Weights of a small self-supervised image encoder: trained on Sentinel-2 satellite tiles (TerraMesh).
Rows from block 7 of a small self-supervised image encoder, named by matrix and row number. Rows with one number belong to one neuron. Each number is 500 + 25 x the weight over its row's rms, rounded and kept within 0 to 999. All counts start at 0. Numbers have three digits each.
After each neuron's rows are labels from the 100 images, of 14848, where the neuron reaches its highest value: "patch colour" is the nearest of a few named colours to the mean colour under the peak. Only what is clearly more common there than usual is listed. The data: Sentinel-2 satellite tiles (TerraMesh).
# fc1: MLP up (model.blocks.7.mlp.fc1.weight, 576x192), inputs 64-95
# fc2: MLP down (model.blocks.7.mlp.fc2.weight, 192x576, transposed), outputs 64-95

fc1.237:452499513496471525504460464489521487476501504511491472499489512454493514482508480518497509472472
fc2.237:493484475491506503484513500498499492535497522510488486464512488465498537529538496492501511485527
patch colour: pink

fc1.280:496530486491501490501505499470477484495481499498471499480478500536462531495493460529451489514505
fc2.280:529505482498509504471538552525463445493475528486497516507538506482529456463515527478516482475521
patch colour: pink

fc1.446:470493482517469524529507459508525464510513466547470489533479508470487519461531480508476503464533
fc2.446:524502493457490513489500469465497488546527498505496486463505481476503524514515499497478521490518
patch colour: black

fc1.174:527496483545451517531493521470514515517479497523490498520535505528495477475458447479469511478544
fc2.174:463497500492495518509505570511503474520488495516515529492515472505536480488516546482489537507497
patch colour: white; pink

fc1.381:495471490519494507509484500472513478517482490502502506500509497516501503529518502522467526520503
fc2.381:493485523500469484538466498520535535507511473489519516497493490543473505500468521517526521550471
patch colour: white; pink

fc1.34:480477472494470521524518531501491504532512500485540532462496505494532515458502488547448496469478
fc2.34:486490468478507533455505529493474497519497512497521497484514463488533498478523496501438539502519
patch colour: grey

fc1.568:541544519526502484475524475495479479513456461515458523523517475483503528471549460516452483477509
fc2.568:510501505456499501529497549472520504530529486516492483482514480489478507557496536491486507506506
patch colour: black

fc1.505:509484538499494513519478477506507484493481455492514519521522482535463516508487475500480483513499
fc2.505:499471494476513498502503509483512526524493511469527536486531469526494465521502537494493523540504
patch colour: white

fc1.530:472492510523500538527514492453494509487465495490490472537518482506518482474489488529446502513508
fc2.530:490478510506512503472531588475492486500509490485525514508486474508556469466493504489462513501519
patch colour: pink

fc1.541:485532486478493537530467441493514515527514489533481466533500516474517514518542506470521502476498
fc2.541:500487473476498508480513500476499498535522518507496490459484488477480541522535467514482520496538
patch colour: grey

fc1.329:456537553477466477474526486480514496476524484528484522471494481460512504476482500492479479488534
fc2.329:493481490492480536473491537481484480495485498513531534481510460494527502462516508484473549532482
patch colour: white; pink

fc1.199:497488482513507482529516502479504442479526493515516495522458502477469498521499501517492537521510
fc2.199:481471523497486548489499534548502473523470500494534519506516467499526493457522500510480538537493
patch colour: white; pink

fc1.460:536478491507498495506508450459503468524497509519469469509485484533477505507503476509498505509525
fc2.460:478470516492491496531474513477540540518524477498530518496455470516478503550490519512480537533482
patch colour: white

fc1.190:540499517509485549510507504492500493530493501513487488475524470482497493519533478515442529510492
fc2.190:464522531469496510535457480461532508492518461500514498525471487499478501533468496483499513517468
patch colour: pink

fc1.429:557519497468522501469477529482493515459513478539493490524517512483528465538519484545523539475483
fc2.429:482544537521502493540478497474509471454481462501504501545498515511521473505450529484487485496467
patch colour: pink

fc1.172:502497517481484502498470491513535481511497478549469490501487527509461496536486485506492485505507
fc2.172:495517498542503491514503473555505502506479492519472472512533539487494508468509503504508481479497
patch colour: grey

fc1.223:534510515444465523491514488456488494518511502493497518495524462491517494498518450508492525505474
fc2.223:468472498538493497507503536526509489535450498533499488477502506528477545462528462540456527526512
patch colour: pink; white

fc1.311:550472508527509512476494527512524485505513496493474474511459517527472501471486468576472493469519
fc2.311:480512506462489510534467443479538545523539475524487477496479508495455529557491516495510505510486
patch colour: black

fc1.334:480533500512491529535473494494519464476505459565448442497484522482500510478526497510516476480514
fc2.334:510507495506476484498499527480526505544517481525471481478487508495459518521501480546454511493519
patch colour: black

fc1.234:485522488492484472496512489508529514487518503527471449506486500481450536505529484518497495505547
fc2.234:513495491536466506490510499501509467540501499532474474480480520489478518486527451551436515479519
patch colour: black

fc1.535:549481534541520484529472480468492480514466510530472480528505526502493511438524504513497521478489
fc2.535:487511512476481527526471525473537517546531471532504494491490487485480498534488512511477520514499
patch colour: black

fc1.133:493485473529498483481513542439493485499501522508512523505476528477474495501536495498460495485510
fc2.133:500486498484485525500485578531500450517471508505520519499513466495522479467515531515481521515510
patch colour: black

fc1.26:466481477520466534468469509461491481542512456547517489465490515492519527485461475490486511482459
fc2.26:498477501499490530457536549481488479488461531503531533499495488499524493496485484515455511497495
patch colour: grey

fc1.132:525494520479492496506525473456484454507513488526509478496469474521479528466508453547434476520520
fc2.132:513494492499525482473528525470477484469476503491518543494502491520548475479493518489497498503495
patch colour: grey

fc1.36:521516542524513489484523522448533442500532487514488497485499466493463526492493448479488486527472
fc2.36:488503504544501509488507563513474440495480501498507523493530495493540470432518531500470508492496
patch colour: pink

fc1.12:510495498535457512499489508458529506512457517503527478519528518539479485481470473539462510461517
fc2.12:455478492481489536470501526471487473501483492515527510477488462513531522482532507504441533520515
patch colour: white; pink

fc1.24:503494514499484527530470506456506476495483509501499500526507507536507494533487513478497503524494
fc2.24:461524526473491515535458507467545523520524455527493474517462496491461506530473507494502511514477
patch colour: pink

fc1.391:493514503483489475490484512462529462498517504545513464499452501505518539515494475489463523504536
fc2.391:508465487473481524474517513502466478507500539475563544467547463513544500462542476500463560525511
patch colour: pink

fc1.204:519472516518497511508509500458488485460451517532499535524508491503475503448506491543477495524484
fc2.204:508490484532503522452522538523475455496464519499495510503524498488539502463547498507470508473509
patch colour: pink

fc1.491:460485526527472545509494529504535465550456437538481515489520511508502477521464476524478506532477
fc2.491:543457496476512487483512461489482523475531534465542550469539464545526483530492531508529504536503
patch colour: white; pink

fc1.233:499484493486510465544513477488505497516514490505509484489444531516475526524500477502499516525525
fc2.233:519465478513469513461514512463502496536509514512504503462487493499489515496529448542445526505523
patch colour: white; pink

fc1.455:484471508489530502505516535462508475523451512508524500486505479532506485497490492505494505508483
fc2.455:471496532509466498551457500524545536508511456512507502510489499530460501515467514523519517539460
patch colour: white; pink

fc1.82:547486532539491500526525481484462485528498512560474499454507516510516496473534507502525515469517
fc2.82:491501481509499518466532580480481472513476508509530516480499477480533505436509497486453512500524
patch colour: pink

fc1.488:541493491503504489481537483467473464535468475536528480465501512538470480505504450522462485502512
fc2.488:483485521482501558474507539508498501533507511508528515484544476497532485505496552478482528513484
patch colour: pink; white

fc1.372:537506520548466512457490485515505468464509479551484489484506490481494507449504456511440532509491
fc2.372:489522499476518510495486505474467485463525529485496490503508494467544483520511562430527496480498
patch colour: white; pink

fc1.423:520491513484478487517512484445480464475482478498514501472462512513519527503507489482463534543487
fc2.423:490491484513495499474522587500461480475471501481541545507512487509559470439528509484461506504505
patch colour: pink

fc1.18:511484506479448481481503536508485489517495502533515498504489499494500527474517467546461544465463
fc2.18:503483470490522519482540466504468497535494519503525497473536477484525485467522510476508532499517
patch colour: pink

fc1.274:500475494502480525497502518479521504532495484493503488487498491492469544513519441534461519521511
fc2.274:451494528471473543529449529498549506533524472505516499522505477502484486530494525490509543530462
patch colour: white; pink

fc1.443:507482485493536480519530527494481453492489478489472472489513504499536499543501512513495526496531
fc2.443:465485491508486543490494530523497495505497486534539508493502467481532502490521520475463528526521
patch colour: pink; white

fc1.57:471511533531491484527524541464484505523487492490476481468475477513497480479454469489469521537525
fc2.57:486471499487507527469506551491501477506459506522509522498528471499525491495503512498529514496506
patch colour: white; pink

fc1.494:457471520521519533517481511453512463506469497486517498513495481517494487505493475510481529521480
fc2.494:497467514471479514516468487524533533512539491472539528487520455535491507525491542503535535552474
patch colour: white

fc1.361:482507532562499500497491468465548455486512472555456478502468505467464492469509492514493517468496
fc2.361:509509497458495492523484478452517525524540487526488483471514490485479522554493527483506502490510
patch colour: black

fc1.554:478493476465458513507495484504524497524527496514499475492494526493473533528535448552506529499533
fc2.554:507441489488474529465501515504501496525532522489535538458519457525513519504534484532465558535495
patch colour: white; pink

fc1.144:520481506455487500490503438534512514495565517484498496491507505497494531503516486484526506504496
fc2.144:482505539522505495530474543506517497480474472479513520534534493532503443514453516510493495523457
patch colour: pink

fc1.475:494474468495475482529473492485475472495473513501475518519508495475452483480489490508499494523534
fc2.475:508489485530476497470500482454507481505499501520495501475474511497499508476517465533427499488502
patch colour: white; pink

fc1.200:532498462514491537470460528478506490508502522518495511455496520537507475526484457514465505525539
fc2.200:483500484503474514488487517508488472505499514493559529514512446503545485482510509496492549537485
patch colour: pink

fc1.302:516467473497521502523524449526491454517483508553527491496539480474526503492525507491498505514493
fc2.302:532474451499525492458545531508471513499503554472505503454506488495516524494534466508507503487542
patch colour: grey

fc1.209:476534487545514522492514521471495508498444476537508476512452528469494494502539469505491492482542
fc2.209:540514474479510491479526462440479506498509511509482484464506506482507516489499499490492485473535
patch colour: black

fc1.71:470475484512499489538504492490492520500495511505508497468463511499442540473517490544488495530523
fc2.71:531462472507482521451523538458491492532506521511509505456486481503501512501529457534440529507520
patch colour: white; pink

fc1.143:510470505539463480485526551436483467481465469493478505455460539523495519536540449494487538520538
fc2.143:464496480473488553489514452500489482495515515525527532511513457513546508482534517484486549520495
patch colour: white; pink

fc1.430:531474509514487480527491487524484471512476498523494522511519508520504469523488509496484503497508
fc2.430:512536507517552483502516463494469481459484496497482487526491522468526473494478533452531461465504
patch colour: white

fc1.54:539530537494485503505475509467515493523507523532535533460456518495505490518488493527440530493520
fc2.54:463500484483516523471505489528493496489498534493544505494537481490536501480531518469502546503479
patch colour: pink

fc1.340:536489468523510505486480471444474488482462502524526480535479494521511476526508466520518512530525
fc2.340:459485479502508543493502568487483505545495524519537520478533471492521509454519552489487521536515
patch colour: pink

fc1.205:517464486464502502509496500439473448492499505482505470492512457487512537504511497481518502477499
fc2.205:485488503502505548481501621480487479505469506487536517499519475503527469474509498511488534513500
patch colour: pink

fc1.88:508529540522464534484478492436485436513482472529512466511455486489514494478502491527470496513513
fc2.88:526487482494515471483527458477461513474498522501496510477525498506521498498499544476524478499515
patch colour: grey

fc1.438:506526528476479505487487504480520468484507478485505535528503500532503510524494530520510490508513
fc2.438:488484492499498524461497497463498513523500508519510485475506496479527505450525491502471515507486
patch colour: pink

fc1.299:545506477528478501524513500496471453511513476493526477480519503490473516530527468502495526522509
fc2.299:507500478476512507440506557482486495535488529492517518479527483500519498451527468485497529505515
patch colour: white; pink

fc1.553:467478516575487489496477521492502480536450489487498497502499490518492479483476495510441507503490
fc2.553:505483492460514502506490471505506530498553510454530532491526462515503501544493560468567514531499
patch colour: white; pink

fc1.45:470480477469530495501509478505503476478472470492493475529531500492509481515494505491489520494454
fc2.45:468477512498493544468487562507490495513508497504540530479489455487541495472524503514464537517508
patch colour: pink

fc1.235:528505515482472524477486510447503507479515496484511492514522491493513491492491490533501542527462
fc2.235:485475489512491513495506512542499495537481510533498495486506503489498520468537502504501522495514
patch colour: pink

fc1.462:498521515493507508505501516439508445528486477483521498512522471499510482527483478483499513493513
fc2.462:499526496490502499491498458447505517507524484506486479493499516471497493509496517464497495493493
patch colour: grey

fc1.321:468508483497486523476487489440525510494465521511505500489485537484515535489527498487513473477527
fc2.321:486474507496491547460509563503495488500474492484541521479508456500547489463532511482479538529508
patch colour: pink; white

fc1.16:502475504495499484481539469477508484514505508530500497472448488526453502466521466492483523521506
fc2.16:521475461502486499469523531462504523529510520522495500452481495503473520503515459545459520501536
patch colour: pink; white

fc1.76:549469533525462450485494476514463515503455470488507469490518526482452540468496487512448535526508
fc2.76:500510504508504530477500566474484462508491492538499502508497501506525482470510500494451522507496
patch colour: black

fc1.320:519519476528515467549512475501530472482490512481491464491491479515495541520465451473482535533519
fc2.320:501495510505487524472493600508497485516518507522529511485528476514522496490536521489513542511492
patch colour: pink; white

fc1.53:478547491508458491476487472508513476510476453564443442493508545456481537498503464510466511502541
fc2.53:502493495453488498520487482465525516532535490528490476467518477474479530536501507503487525498510
patch colour: black

fc1.544:536540535477451464490470526512519519496508493498509483450513530524455517467472496500437507523540
fc2.544:460507511468471543474504476488524486506524491497540509500476465485498491468501522503501558534506
patch colour: pink

fc1.509:517483485510531508533504510446545482501489511550502510470470476474542498499481453498497541505462
fc2.509:476475512495491525485503573494492495504493499499552527492512475499545481487508515504464521519486
patch colour: pink

fc1.179:518486478483523494524520467515509493497529494530484497480469494485502497500527521493520515491536
fc2.179:532474491499498497471518549477483508480499527449531536491524468532527468515497493514488513522495
patch colour: pink

fc1.158:492462500518468457455480478511497510488505464507510462501489468512494543509502496510440544486504
fc2.158:466488501494489537489503542470487469492494498508539538510526455501526503447515509480468517500482
patch colour: white; pink

fc1.90:514483482481510506527512484496488508507471507532483512482442489490466520459510504507479492516540
fc2.90:538486467498509514438539543470468477507483537485512516458492475486524494481537465495446516494527
patch colour: pink; white

fc1.347:551499503533471524459486476446526484485519464511495516525519537520534516468522498518456459471505
fc2.347:492486487492480521459521502496491474502491524524532515477482489472536516517548532491445528486517
patch colour: black

fc1.188:484474488457493537489525480499490475544473510503509494474477478480503513476527505509507516522546
fc2.188:481510490515478527484503516490506495531507499543476465493474522465496525469539450513456520467516
patch colour: grey

fc1.469:498527503469510479472519508445479509538479517477522475524482501543488483515518473537508490473530
fc2.469:487510497508494509490494582504473455479458489515529526533490479523541473427528495502482524521482
patch colour: pink; white

fc1.152:534467498532503501532472486484504461483485475488473497499528502516529533516468504505465528538476
fc2.152:496473488539478517476515524479463477500476518529521514490483513508530473474530473505457517485494
patch colour: pink

fc1.442:519524485487458511467520464482493445520485520497537465506480511501481492534467481497474478496524
fc2.442:487470493506493528458492563481487472507500498496534519496526474503531491469497474513469547525498
patch colour: pink; white

fc1.542:533508538522477472488473474439495502482506475468488490479506488521451479522458458536510511536505
fc2.542:481506526544496523478493573507475459523459489519502511516524507509535464415498523492482518500493
patch colour: pink; white

fc1.258:526477511495480492520474483489523494508500501479483491477479471511502535497482514484497504537518
fc2.258:502490518495510503509488530470515502513472495480527529506520467536489444523481504502475525545478
patch colour: white; pink

fc1.366:511501466513505490471532501446496444518480487514477481493500517511493550490493497512482488490480
fc2.366:472477510507465514490512499525491474531496507513511518476520493509512509482535480532450521530490
patch colour: pink

fc1.461:480475486475519469538524487469530493509478492514498482474463518530462534502494496507489501531510
fc2.461:534473466501497513448529545456487496521503534499516503451492487498500513498530452519451523498526
patch colour: white; pink

fc1.510:511539533479467457525519490447494456511469489465494530469477507489508494520461465504517471530470
fc2.510:486477496517532506481530565492485478485463520505528530518496490507535458461491523487476520494502
patch colour: pink

fc1.180:501539516466519476513519481485474439475457475496534507458495514524524491465466505525503505477487
fc2.180:489489472508489509505526526522491494509509503513518512496496482481543476524507545457512531504530
patch colour: pink; white

fc1.263:473537508550511523511468491477505514536534530528539509461505471501477523454532447485503519513509
fc2.263:490479478479485543480513569511494464512492515508547536475477456516546500454520499483462543497527
patch colour: pink

fc1.28:476483467504487520480496527487504483536491493543491471482460526508480536507523460525478496500506
fc2.28:540502480499513524448520487465478469523517526487504492471504489468522491497529475485457517475515
patch colour: pink

fc1.93:487501537521493537512473522495490467492478470466499496521511501491494484502492503503477493486467
fc2.93:500513514517506474534489490521512535488526482490485496520514512509489484539463583478563480501486
patch colour: pink

fc1.58:512453515532496494476501467485481482472491512490497527520488476536485560513485480499460515476482
fc2.58:468495532510483539487506536480501491484489503499524519509487497470556473500502547472481500510502
patch colour: white; pink

fc1.261:519469510490490534467511517472459500538457503511529487476507490513498473479508484503476535506545
fc2.261:491531505504504514487498523448493480514501485541497490499476510474507496492495483493439512486494
patch colour: pink

fc1.367:503490483499506475483520516479499459461455500513505515502491490512472489456484497507498535527467
fc2.367:507494494532519500460523502514466466478479520520480488496530512484540471477512528483507487469513
patch colour: pink

fc1.317:439505514461493509548505492487491507530474464519478497523475519514504519496470491499510498483490
fc2.317:537503499508531482471520529449461483497471516504499507478521490507520516481502480494479488496518
patch colour: pink; white

fc1.39:486533482502467527509456483508519486510485500483487496509448506471533513519497496478455533479513
fc2.39:493501494509501513504499558494489449501439503506505508523492480512506493455515475526460498514509
patch colour: pink

fc1.394:524480479530524475467506487512474488509502483531470490477476530478531535505517483566457513517502
fc2.394:473518509491512529517495486473499478505501488504515499517527497478531478508483577461528510485479
patch colour: pink

fc1.236:512476485475496490537537463423525458519526483511506528507485498472468518488489479500450529538508
fc2.236:491499498503495523480506577526478462510474505508526530499530469519514471477498519503486523504483
patch colour: pink; white

fc1.33:500493483515513496511506500493507480539478521522512491479499499487493478515497512499480514524525
fc2.33:520514494535516446519511478512494527465494491481481503508481528518486496512475510499535465502509
patch colour: grey

fc1.395:500497492475505512484488488484472479448527509512531536470473538527522502535478501535495468475536
fc2.395:476496494480505532474499586481496486525492485508546526495518488486500512485509512480462521513487
patch colour: black

fc1.573:462482500462499537524470461495509480519524480481511468508521495479477534517558497518497526511511
fc2.573:508462458491498493473533522491496502539483537500503506447494474497485541511541483514490524503544
patch colour: white; pink

fc1.313:508498505471533534473537523508474496489513486494494469497479483500476505537516470526472484510485
fc2.313:499472486498483516483507582456476459514467503503528527495532473509543494461525513501448534517507
patch colour: pink

fc1.526:457508503458476503512490469476547486502499521477520476510511487496487534498534501530513504491471
fc2.526:495468473537496483488529529509492497537445522522488504447493498508473544490531484526477512509532
patch colour: white; pink