A small self-supervised image encoder, trained from scratch: norm layernorm.
Rows from block 6 of a small self-supervised image encoder, named by matrix and row number. Rows with one number belong to one neuron. Each number is 200 + 40 x the weight over its row's rms, rounded and kept within 0 to 999. All counts start at 0.
After each neuron's rows are labels from the 100 images, of 14848, where the neuron reaches its highest value: "top examples" is what is common among them. Only what is clearly more common there than usual is listed. The data: Sentinel-2 satellite tiles (TerraMesh). In brackets: how many of the 100.
# fc1: MLP up (model.blocks.6.mlp.fc1.weight, 576x192), inputs 144-191
# fc2: MLP down (model.blocks.6.mlp.fc2.weight, 192x576, transposed), outputs 144-191

fc1.37,245,156,189,118,208,181,161,182,149,118,200,182,286,241,234,180,287,235,184,240,195,227,202,201,274,149,172,223,224,128,133,104,95,213,205,242,214,218,199,163,247,132,234,123,170,154,169,230
fc2.37,162,184,162,238,203,164,230,196,215,205,197,157,120,148,195,229,120,146,213,170,267,130,220,201,171,255,212,179,159,218,224,295,300,225,236,200,231,156,202,236,115,240,164,267,236,246,194,168
top examples: clouds (72); main land cover: water (42); main land cover: trees (40)

fc1.148,163,267,221,274,188,181,192,167,143,175,206,201,176,165,249,211,230,158,199,189,204,128,212,164,265,282,148,200,212,178,164,164,246,261,151,144,200,162,190,199,223,165,238,142,209,263,145,158
fc2.148,205,211,107,157,182,334,179,239,140,249,194,197,259,264,164,199,275,224,263,232,172,185,219,190,241,194,180,144,167,168,210,166,104,215,145,194,212,231,213,156,260,184,203,174,202,247,240,226
top examples: main land cover: trees (44)

fc1.105,213,241,174,220,222,175,225,182,252,212,199,140,194,246,217,231,199,240,224,243,214,139,238,226,260,265,180,147,215,204,260,267,225,217,209,235,161,117,204,219,230,224,151,239,227,268,158,246
fc2.105,223,209,135,206,226,268,181,159,151,256,200,218,258,233,162,261,216,268,289,261,146,192,222,154,290,173,153,216,207,226,225,144,140,214,151,175,200,170,208,120,262,233,270,129,240,242,242,202
top examples: main land cover: trees (52)

fc1.418,159,249,172,156,284,140,203,172,202,200,258,150,186,202,256,208,213,180,119,284,183,145,255,221,176,202,186,135,166,252,250,151,190,282,245,163,186,202,251,130,222,227,135,144,160,278,230,144
fc2.418,230,225,146,246,216,269,228,217,160,284,216,174,216,257,183,234,236,265,270,260,166,195,218,227,252,205,197,167,144,156,269,166,172,184,92,143,193,242,187,160,243,220,262,195,223,258,273,210
top examples: main land cover: trees (60)

fc1.511,112,220,102,179,287,197,205,192,235,202,151,237,184,225,252,162,218,218,214,260,248,156,242,289,243,283,132,226,139,228,205,233,161,250,187,166,232,247,184,169,150,184,185,204,168,236,178,237
fc2.511,211,223,272,223,224,184,200,206,216,249,160,184,145,198,248,179,227,210,253,206,205,169,228,244,182,189,170,214,187,206,195,230,204,199,270,169,207,121,181,173,158,173,282,147,119,263,261,213
top examples: main land cover: water (50)

fc1.287,173,185,158,241,154,168,240,134,211,223,123,225,195,143,217,164,133,176,232,130,227,208,160,201,190,235,154,185,184,174,236,218,288,173,126,268,206,226,160,201,163,257,188,248,233,176,169,214
fc2.287,249,204,249,189,195,220,169,161,190,189,168,201,221,216,186,135,244,235,187,185,235,188,167,184,291,187,248,196,194,166,204,184,118,115,305,248,232,238,184,200,203,144,101,172,158,149,212,235
top examples: water (80); flooded vegetation (40); main land cover: water (31)

fc1.143,208,143,183,199,233,226,173,230,153,157,241,156,214,244,197,221,233,172,148,241,210,152,179,154,244,214,207,115,243,182,194,129,187,220,184,168,258,242,168,223,196,213,252,117,165,162,197,204
fc2.143,202,220,216,201,198,173,189,141,221,141,137,184,222,189,196,93,200,168,142,174,255,134,224,203,240,262,196,156,142,176,216,230,151,169,239,236,239,253,237,207,158,153,166,218,214,157,155,192
top examples: clouds (58); main land cover: trees (45)

fc1.429,154,179,176,129,244,287,164,207,213,89,224,207,182,159,228,220,216,199,140,196,172,177,259,179,158,290,198,169,145,114,232,242,194,186,189,262,199,243,241,237,164,131,155,245,201,166,197,144
fc2.429,171,168,209,220,182,129,249,229,207,273,259,242,181,160,219,237,219,181,245,234,190,228,183,224,198,128,196,244,269,340,168,212,242,238,139,135,201,119,202,161,173,220,265,174,211,257,229,166
top examples: main land cover: water (43)

fc1.42,139,248,276,281,218,176,180,155,244,187,229,198,258,216,140,266,261,244,215,149,227,234,265,218,231,228,245,153,159,254,169,148,215,202,253,144,203,234,236,226,203,253,177,176,274,249,215,164
fc2.42,173,196,124,172,247,257,139,228,209,311,214,166,161,245,199,239,299,214,275,217,183,177,247,185,247,170,241,181,173,237,223,208,161,224,86,225,188,263,232,221,242,278,223,171,210,187,209,166
top examples: crops (78); built area (73); main land cover: crops (45)

fc1.171,184,235,111,280,184,181,221,104,158,203,126,207,176,158,213,176,158,228,228,145,197,151,145,263,197,195,129,218,190,195,201,249,267,188,107,247,254,221,196,213,151,201,214,204,196,225,187,180
fc2.171,246,207,247,193,167,224,177,158,166,172,173,226,242,202,180,118,269,240,196,180,218,205,154,181,283,158,240,200,234,174,182,158,108,111,278,233,234,227,172,192,204,154,120,186,183,154,220,234
top examples: water (67)

fc1.239,243,169,196,161,234,238,159,232,200,72,204,180,156,231,284,153,202,187,148,207,211,209,199,251,184,271,163,182,235,111,169,176,135,200,195,144,216,261,221,223,171,157,271,165,165,233,141,227
fc2.239,219,199,211,284,147,198,210,152,190,177,172,213,201,143,173,149,177,161,176,235,264,120,189,190,256,192,205,165,203,237,168,209,170,170,243,168,261,192,217,168,135,146,158,188,258,217,163,200
top examples: clouds (55); main land cover: trees (40); main land cover: water (34)

fc1.248,157,224,102,198,176,166,281,132,267,201,168,243,206,171,231,227,224,230,172,194,176,221,233,215,222,187,177,187,226,178,183,208,173,208,187,237,151,177,238,196,155,208,203,135,190,259,189,122
fc2.248,172,215,164,203,253,205,186,247,189,280,223,192,194,227,208,243,217,236,303,202,204,184,191,197,204,197,207,216,195,236,229,182,214,250,151,110,191,155,176,181,203,231,246,185,184,273,273,225
top examples: main land cover: water (52)

fc1.451,205,185,203,150,241,158,142,230,145,101,240,206,250,258,234,171,227,223,138,223,204,182,174,231,222,169,178,147,191,109,150,142,165,228,241,251,191,223,161,178,168,127,271,152,144,168,157,233
fc2.451,191,203,188,246,217,178,205,149,186,221,171,142,166,208,155,175,186,171,192,192,284,98,214,164,230,258,204,135,129,216,217,234,244,197,266,245,261,236,198,204,161,217,143,203,211,191,192,214
top examples: clouds (75); main land cover: trees (45); main land cover: water (37)

fc1.120,145,274,258,171,289,228,151,187,225,251,230,142,229,164,166,210,181,208,234,236,203,149,182,175,271,211,210,144,123,240,208,206,148,236,147,192,269,223,156,154,185,192,157,160,244,195,239,152
fc2.120,193,172,112,204,247,299,159,222,177,288,211,211,180,217,172,217,232,198,341,207,199,201,262,178,210,164,191,173,199,217,222,197,187,192,34,224,159,188,222,183,229,244,199,197,180,244,264,149
top examples: crops (69); built area (67)

fc1.311,217,261,233,199,192,155,171,175,271,177,137,223,233,226,164,241,181,183,204,177,173,160,180,218,262,272,152,220,149,140,190,169,155,146,242,172,167,158,188,177,219,200,230,156,135,281,199,238
fc2.311,171,216,115,192,217,260,164,196,204,284,210,180,172,235,220,207,265,187,218,223,157,212,268,185,264,225,162,215,144,214,226,236,176,285,85,138,160,212,221,174,221,290,272,176,196,247,181,161
top examples: main land cover: water (45); main land cover: trees (41)

fc1.523,197,239,97,277,241,258,202,109,254,199,183,168,203,272,203,236,179,185,166,221,232,217,227,236,210,202,182,261,224,155,262,178,171,233,218,167,140,132,171,106,170,174,205,199,205,275,176,139
fc2.523,145,191,227,208,219,336,143,268,182,217,250,180,213,243,203,240,154,233,257,196,155,220,196,184,147,207,247,173,143,149,233,165,163,228,289,173,173,256,220,225,249,207,153,232,236,150,270,199
top examples: snow or ice (55); main land cover: snow or ice (52)

fc1.192,232,199,250,136,186,199,149,175,205,81,278,232,232,208,181,174,294,234,198,202,227,228,201,163,236,187,219,169,222,139,129,146,140,187,220,262,254,168,176,228,233,184,164,208,133,172,214,169
fc2.192,207,174,234,169,243,176,181,247,160,222,219,164,168,202,157,223,206,208,290,148,252,138,168,176,157,185,238,172,182,172,195,221,267,214,256,204,247,145,147,255,174,252,206,208,153,207,269,236
top examples: clouds (85); main land cover: clouds (28)

fc1.189,196,167,145,194,172,185,225,184,177,220,247,199,126,145,197,269,193,131,231,219,175,177,197,226,242,247,197,204,242,245,217,263,208,227,217,230,214,142,237,158,127,232,211,140,247,299,162,136
fc2.189,228,173,188,190,273,228,209,239,226,250,272,174,170,218,214,286,155,204,229,298,202,202,242,187,225,214,159,211,162,228,231,207,233,289,160,166,184,167,206,172,204,207,233,161,179,294,228,201
top examples: main land cover: trees (48)

fc1.367,247,252,223,182,191,210,224,248,233,150,225,146,185,166,178,223,236,211,114,148,234,207,241,123,289,146,203,215,226,234,272,229,179,240,178,258,177,200,204,181,165,185,230,216,157,284,124,254
fc2.367,168,192,239,265,167,202,200,188,210,317,234,216,158,181,219,258,274,175,225,271,147,198,272,240,229,206,202,200,223,222,184,211,159,214,202,181,160,183,221,165,189,258,211,224,180,219,196,108
top examples: main land cover: trees (51); main land cover: water (36)

fc1.158,184,160,145,265,235,233,196,181,235,233,184,257,169,173,203,260,230,193,199,277,206,250,167,170,156,165,240,230,179,266,187,243,190,184,232,200,171,253,168,139,216,215,161,201,218,201,150,165
fc2.158,249,227,153,149,211,201,240,230,171,175,198,260,275,203,180,156,225,235,195,220,181,197,154,226,165,196,168,210,217,153,157,172,215,243,152,121,256,111,165,174,225,169,265,176,178,209,246,216
top examples: main land cover: water (32)

fc1.179,126,252,151,257,264,253,259,244,207,199,195,224,180,134,205,285,127,223,157,233,222,182,172,258,168,252,117,193,184,257,242,211,192,262,189,163,205,165,235,97,195,231,236,161,205,265,206,198
fc2.179,253,261,236,224,214,208,230,215,253,199,164,204,179,194,265,150,166,223,220,189,239,164,192,281,142,267,162,231,173,132,199,250,232,196,260,223,186,157,169,201,153,149,197,211,170,211,235,225
top examples: snow or ice (68); main land cover: snow or ice (61)

fc1.137,204,169,122,170,244,260,157,171,164,178,168,193,220,287,174,219,240,249,178,260,251,156,202,191,190,154,191,110,228,184,140,141,172,222,207,131,222,237,194,181,208,170,245,149,162,234,146,223
fc2.137,211,216,173,155,236,206,216,200,207,120,171,211,220,155,208,126,168,177,135,196,252,146,198,216,201,259,197,172,165,148,186,226,176,213,203,168,257,206,235,223,155,124,206,224,223,186,151,184
top examples: water (69); clouds (37)

fc1.57,204,260,186,185,170,246,207,193,208,218,185,231,226,165,249,205,164,175,170,187,153,181,178,217,210,233,205,265,189,264,254,239,265,251,183,219,199,169,249,150,153,200,205,161,230,321,152,176
fc2.57,227,186,250,210,255,277,178,253,176,296,213,202,161,231,177,232,219,229,355,220,232,175,194,186,179,194,235,164,173,224,227,207,188,229,223,181,224,152,169,203,203,226,232,227,207,228,318,224
top examples: main land cover: trees (45); main land cover: water (30)

fc1.117,244,203,161,214,233,216,185,193,157,217,199,169,209,233,148,205,194,231,189,214,244,192,170,170,216,189,187,113,232,272,202,152,188,235,179,174,256,251,184,179,172,187,198,115,163,175,157,272
fc2.117,194,201,156,126,210,263,183,256,173,114,222,243,232,147,160,209,169,180,161,184,203,193,167,194,154,204,217,187,218,154,170,201,186,234,156,162,261,156,222,242,194,134,184,255,251,202,165,181
top examples: water (66); built area (63)

fc1.151,169,139,286,241,207,146,164,202,168,213,232,184,204,200,186,182,216,207,177,199,215,231,214,154,171,165,179,173,250,220,204,149,178,86,191,295,236,276,242,226,175,192,224,167,221,172,182,161
fc2.151,245,241,219,168,214,209,170,176,275,160,158,206,197,170,253,159,187,248,223,130,175,237,218,265,248,213,237,273,177,138,257,243,180,147,231,255,150,182,215,233,197,178,138,249,144,161,240,175
top examples: water (66); main land cover: water (52)

fc1.115,222,157,191,121,243,176,155,185,151,133,181,213,266,253,197,146,303,187,189,157,225,242,157,227,243,185,208,170,205,137,139,122,88,153,193,268,251,236,186,224,201,136,240,139,156,142,208,252
fc2.115,164,184,165,247,204,165,221,224,211,234,222,156,107,167,177,252,144,150,227,174,273,115,218,190,146,236,200,173,155,230,210,283,302,249,220,198,231,154,187,229,131,253,183,262,220,254,207,175
top examples: clouds (79); main land cover: trees (46); main land cover: water (36)

fc1.22,212,257,229,109,255,274,225,189,244,223,249,138,202,246,197,167,215,116,179,258,191,177,296,197,190,237,124,197,202,228,203,165,199,270,220,183,185,179,281,160,183,164,225,195,134,283,196,163
fc2.22,214,279,162,248,208,191,252,183,212,258,189,200,220,243,226,235,170,256,247,222,195,193,190,243,195,185,134,212,176,227,245,171,229,233,148,199,182,159,155,131,223,252,290,159,167,255,257,230
top examples: water (73); main land cover: water (72)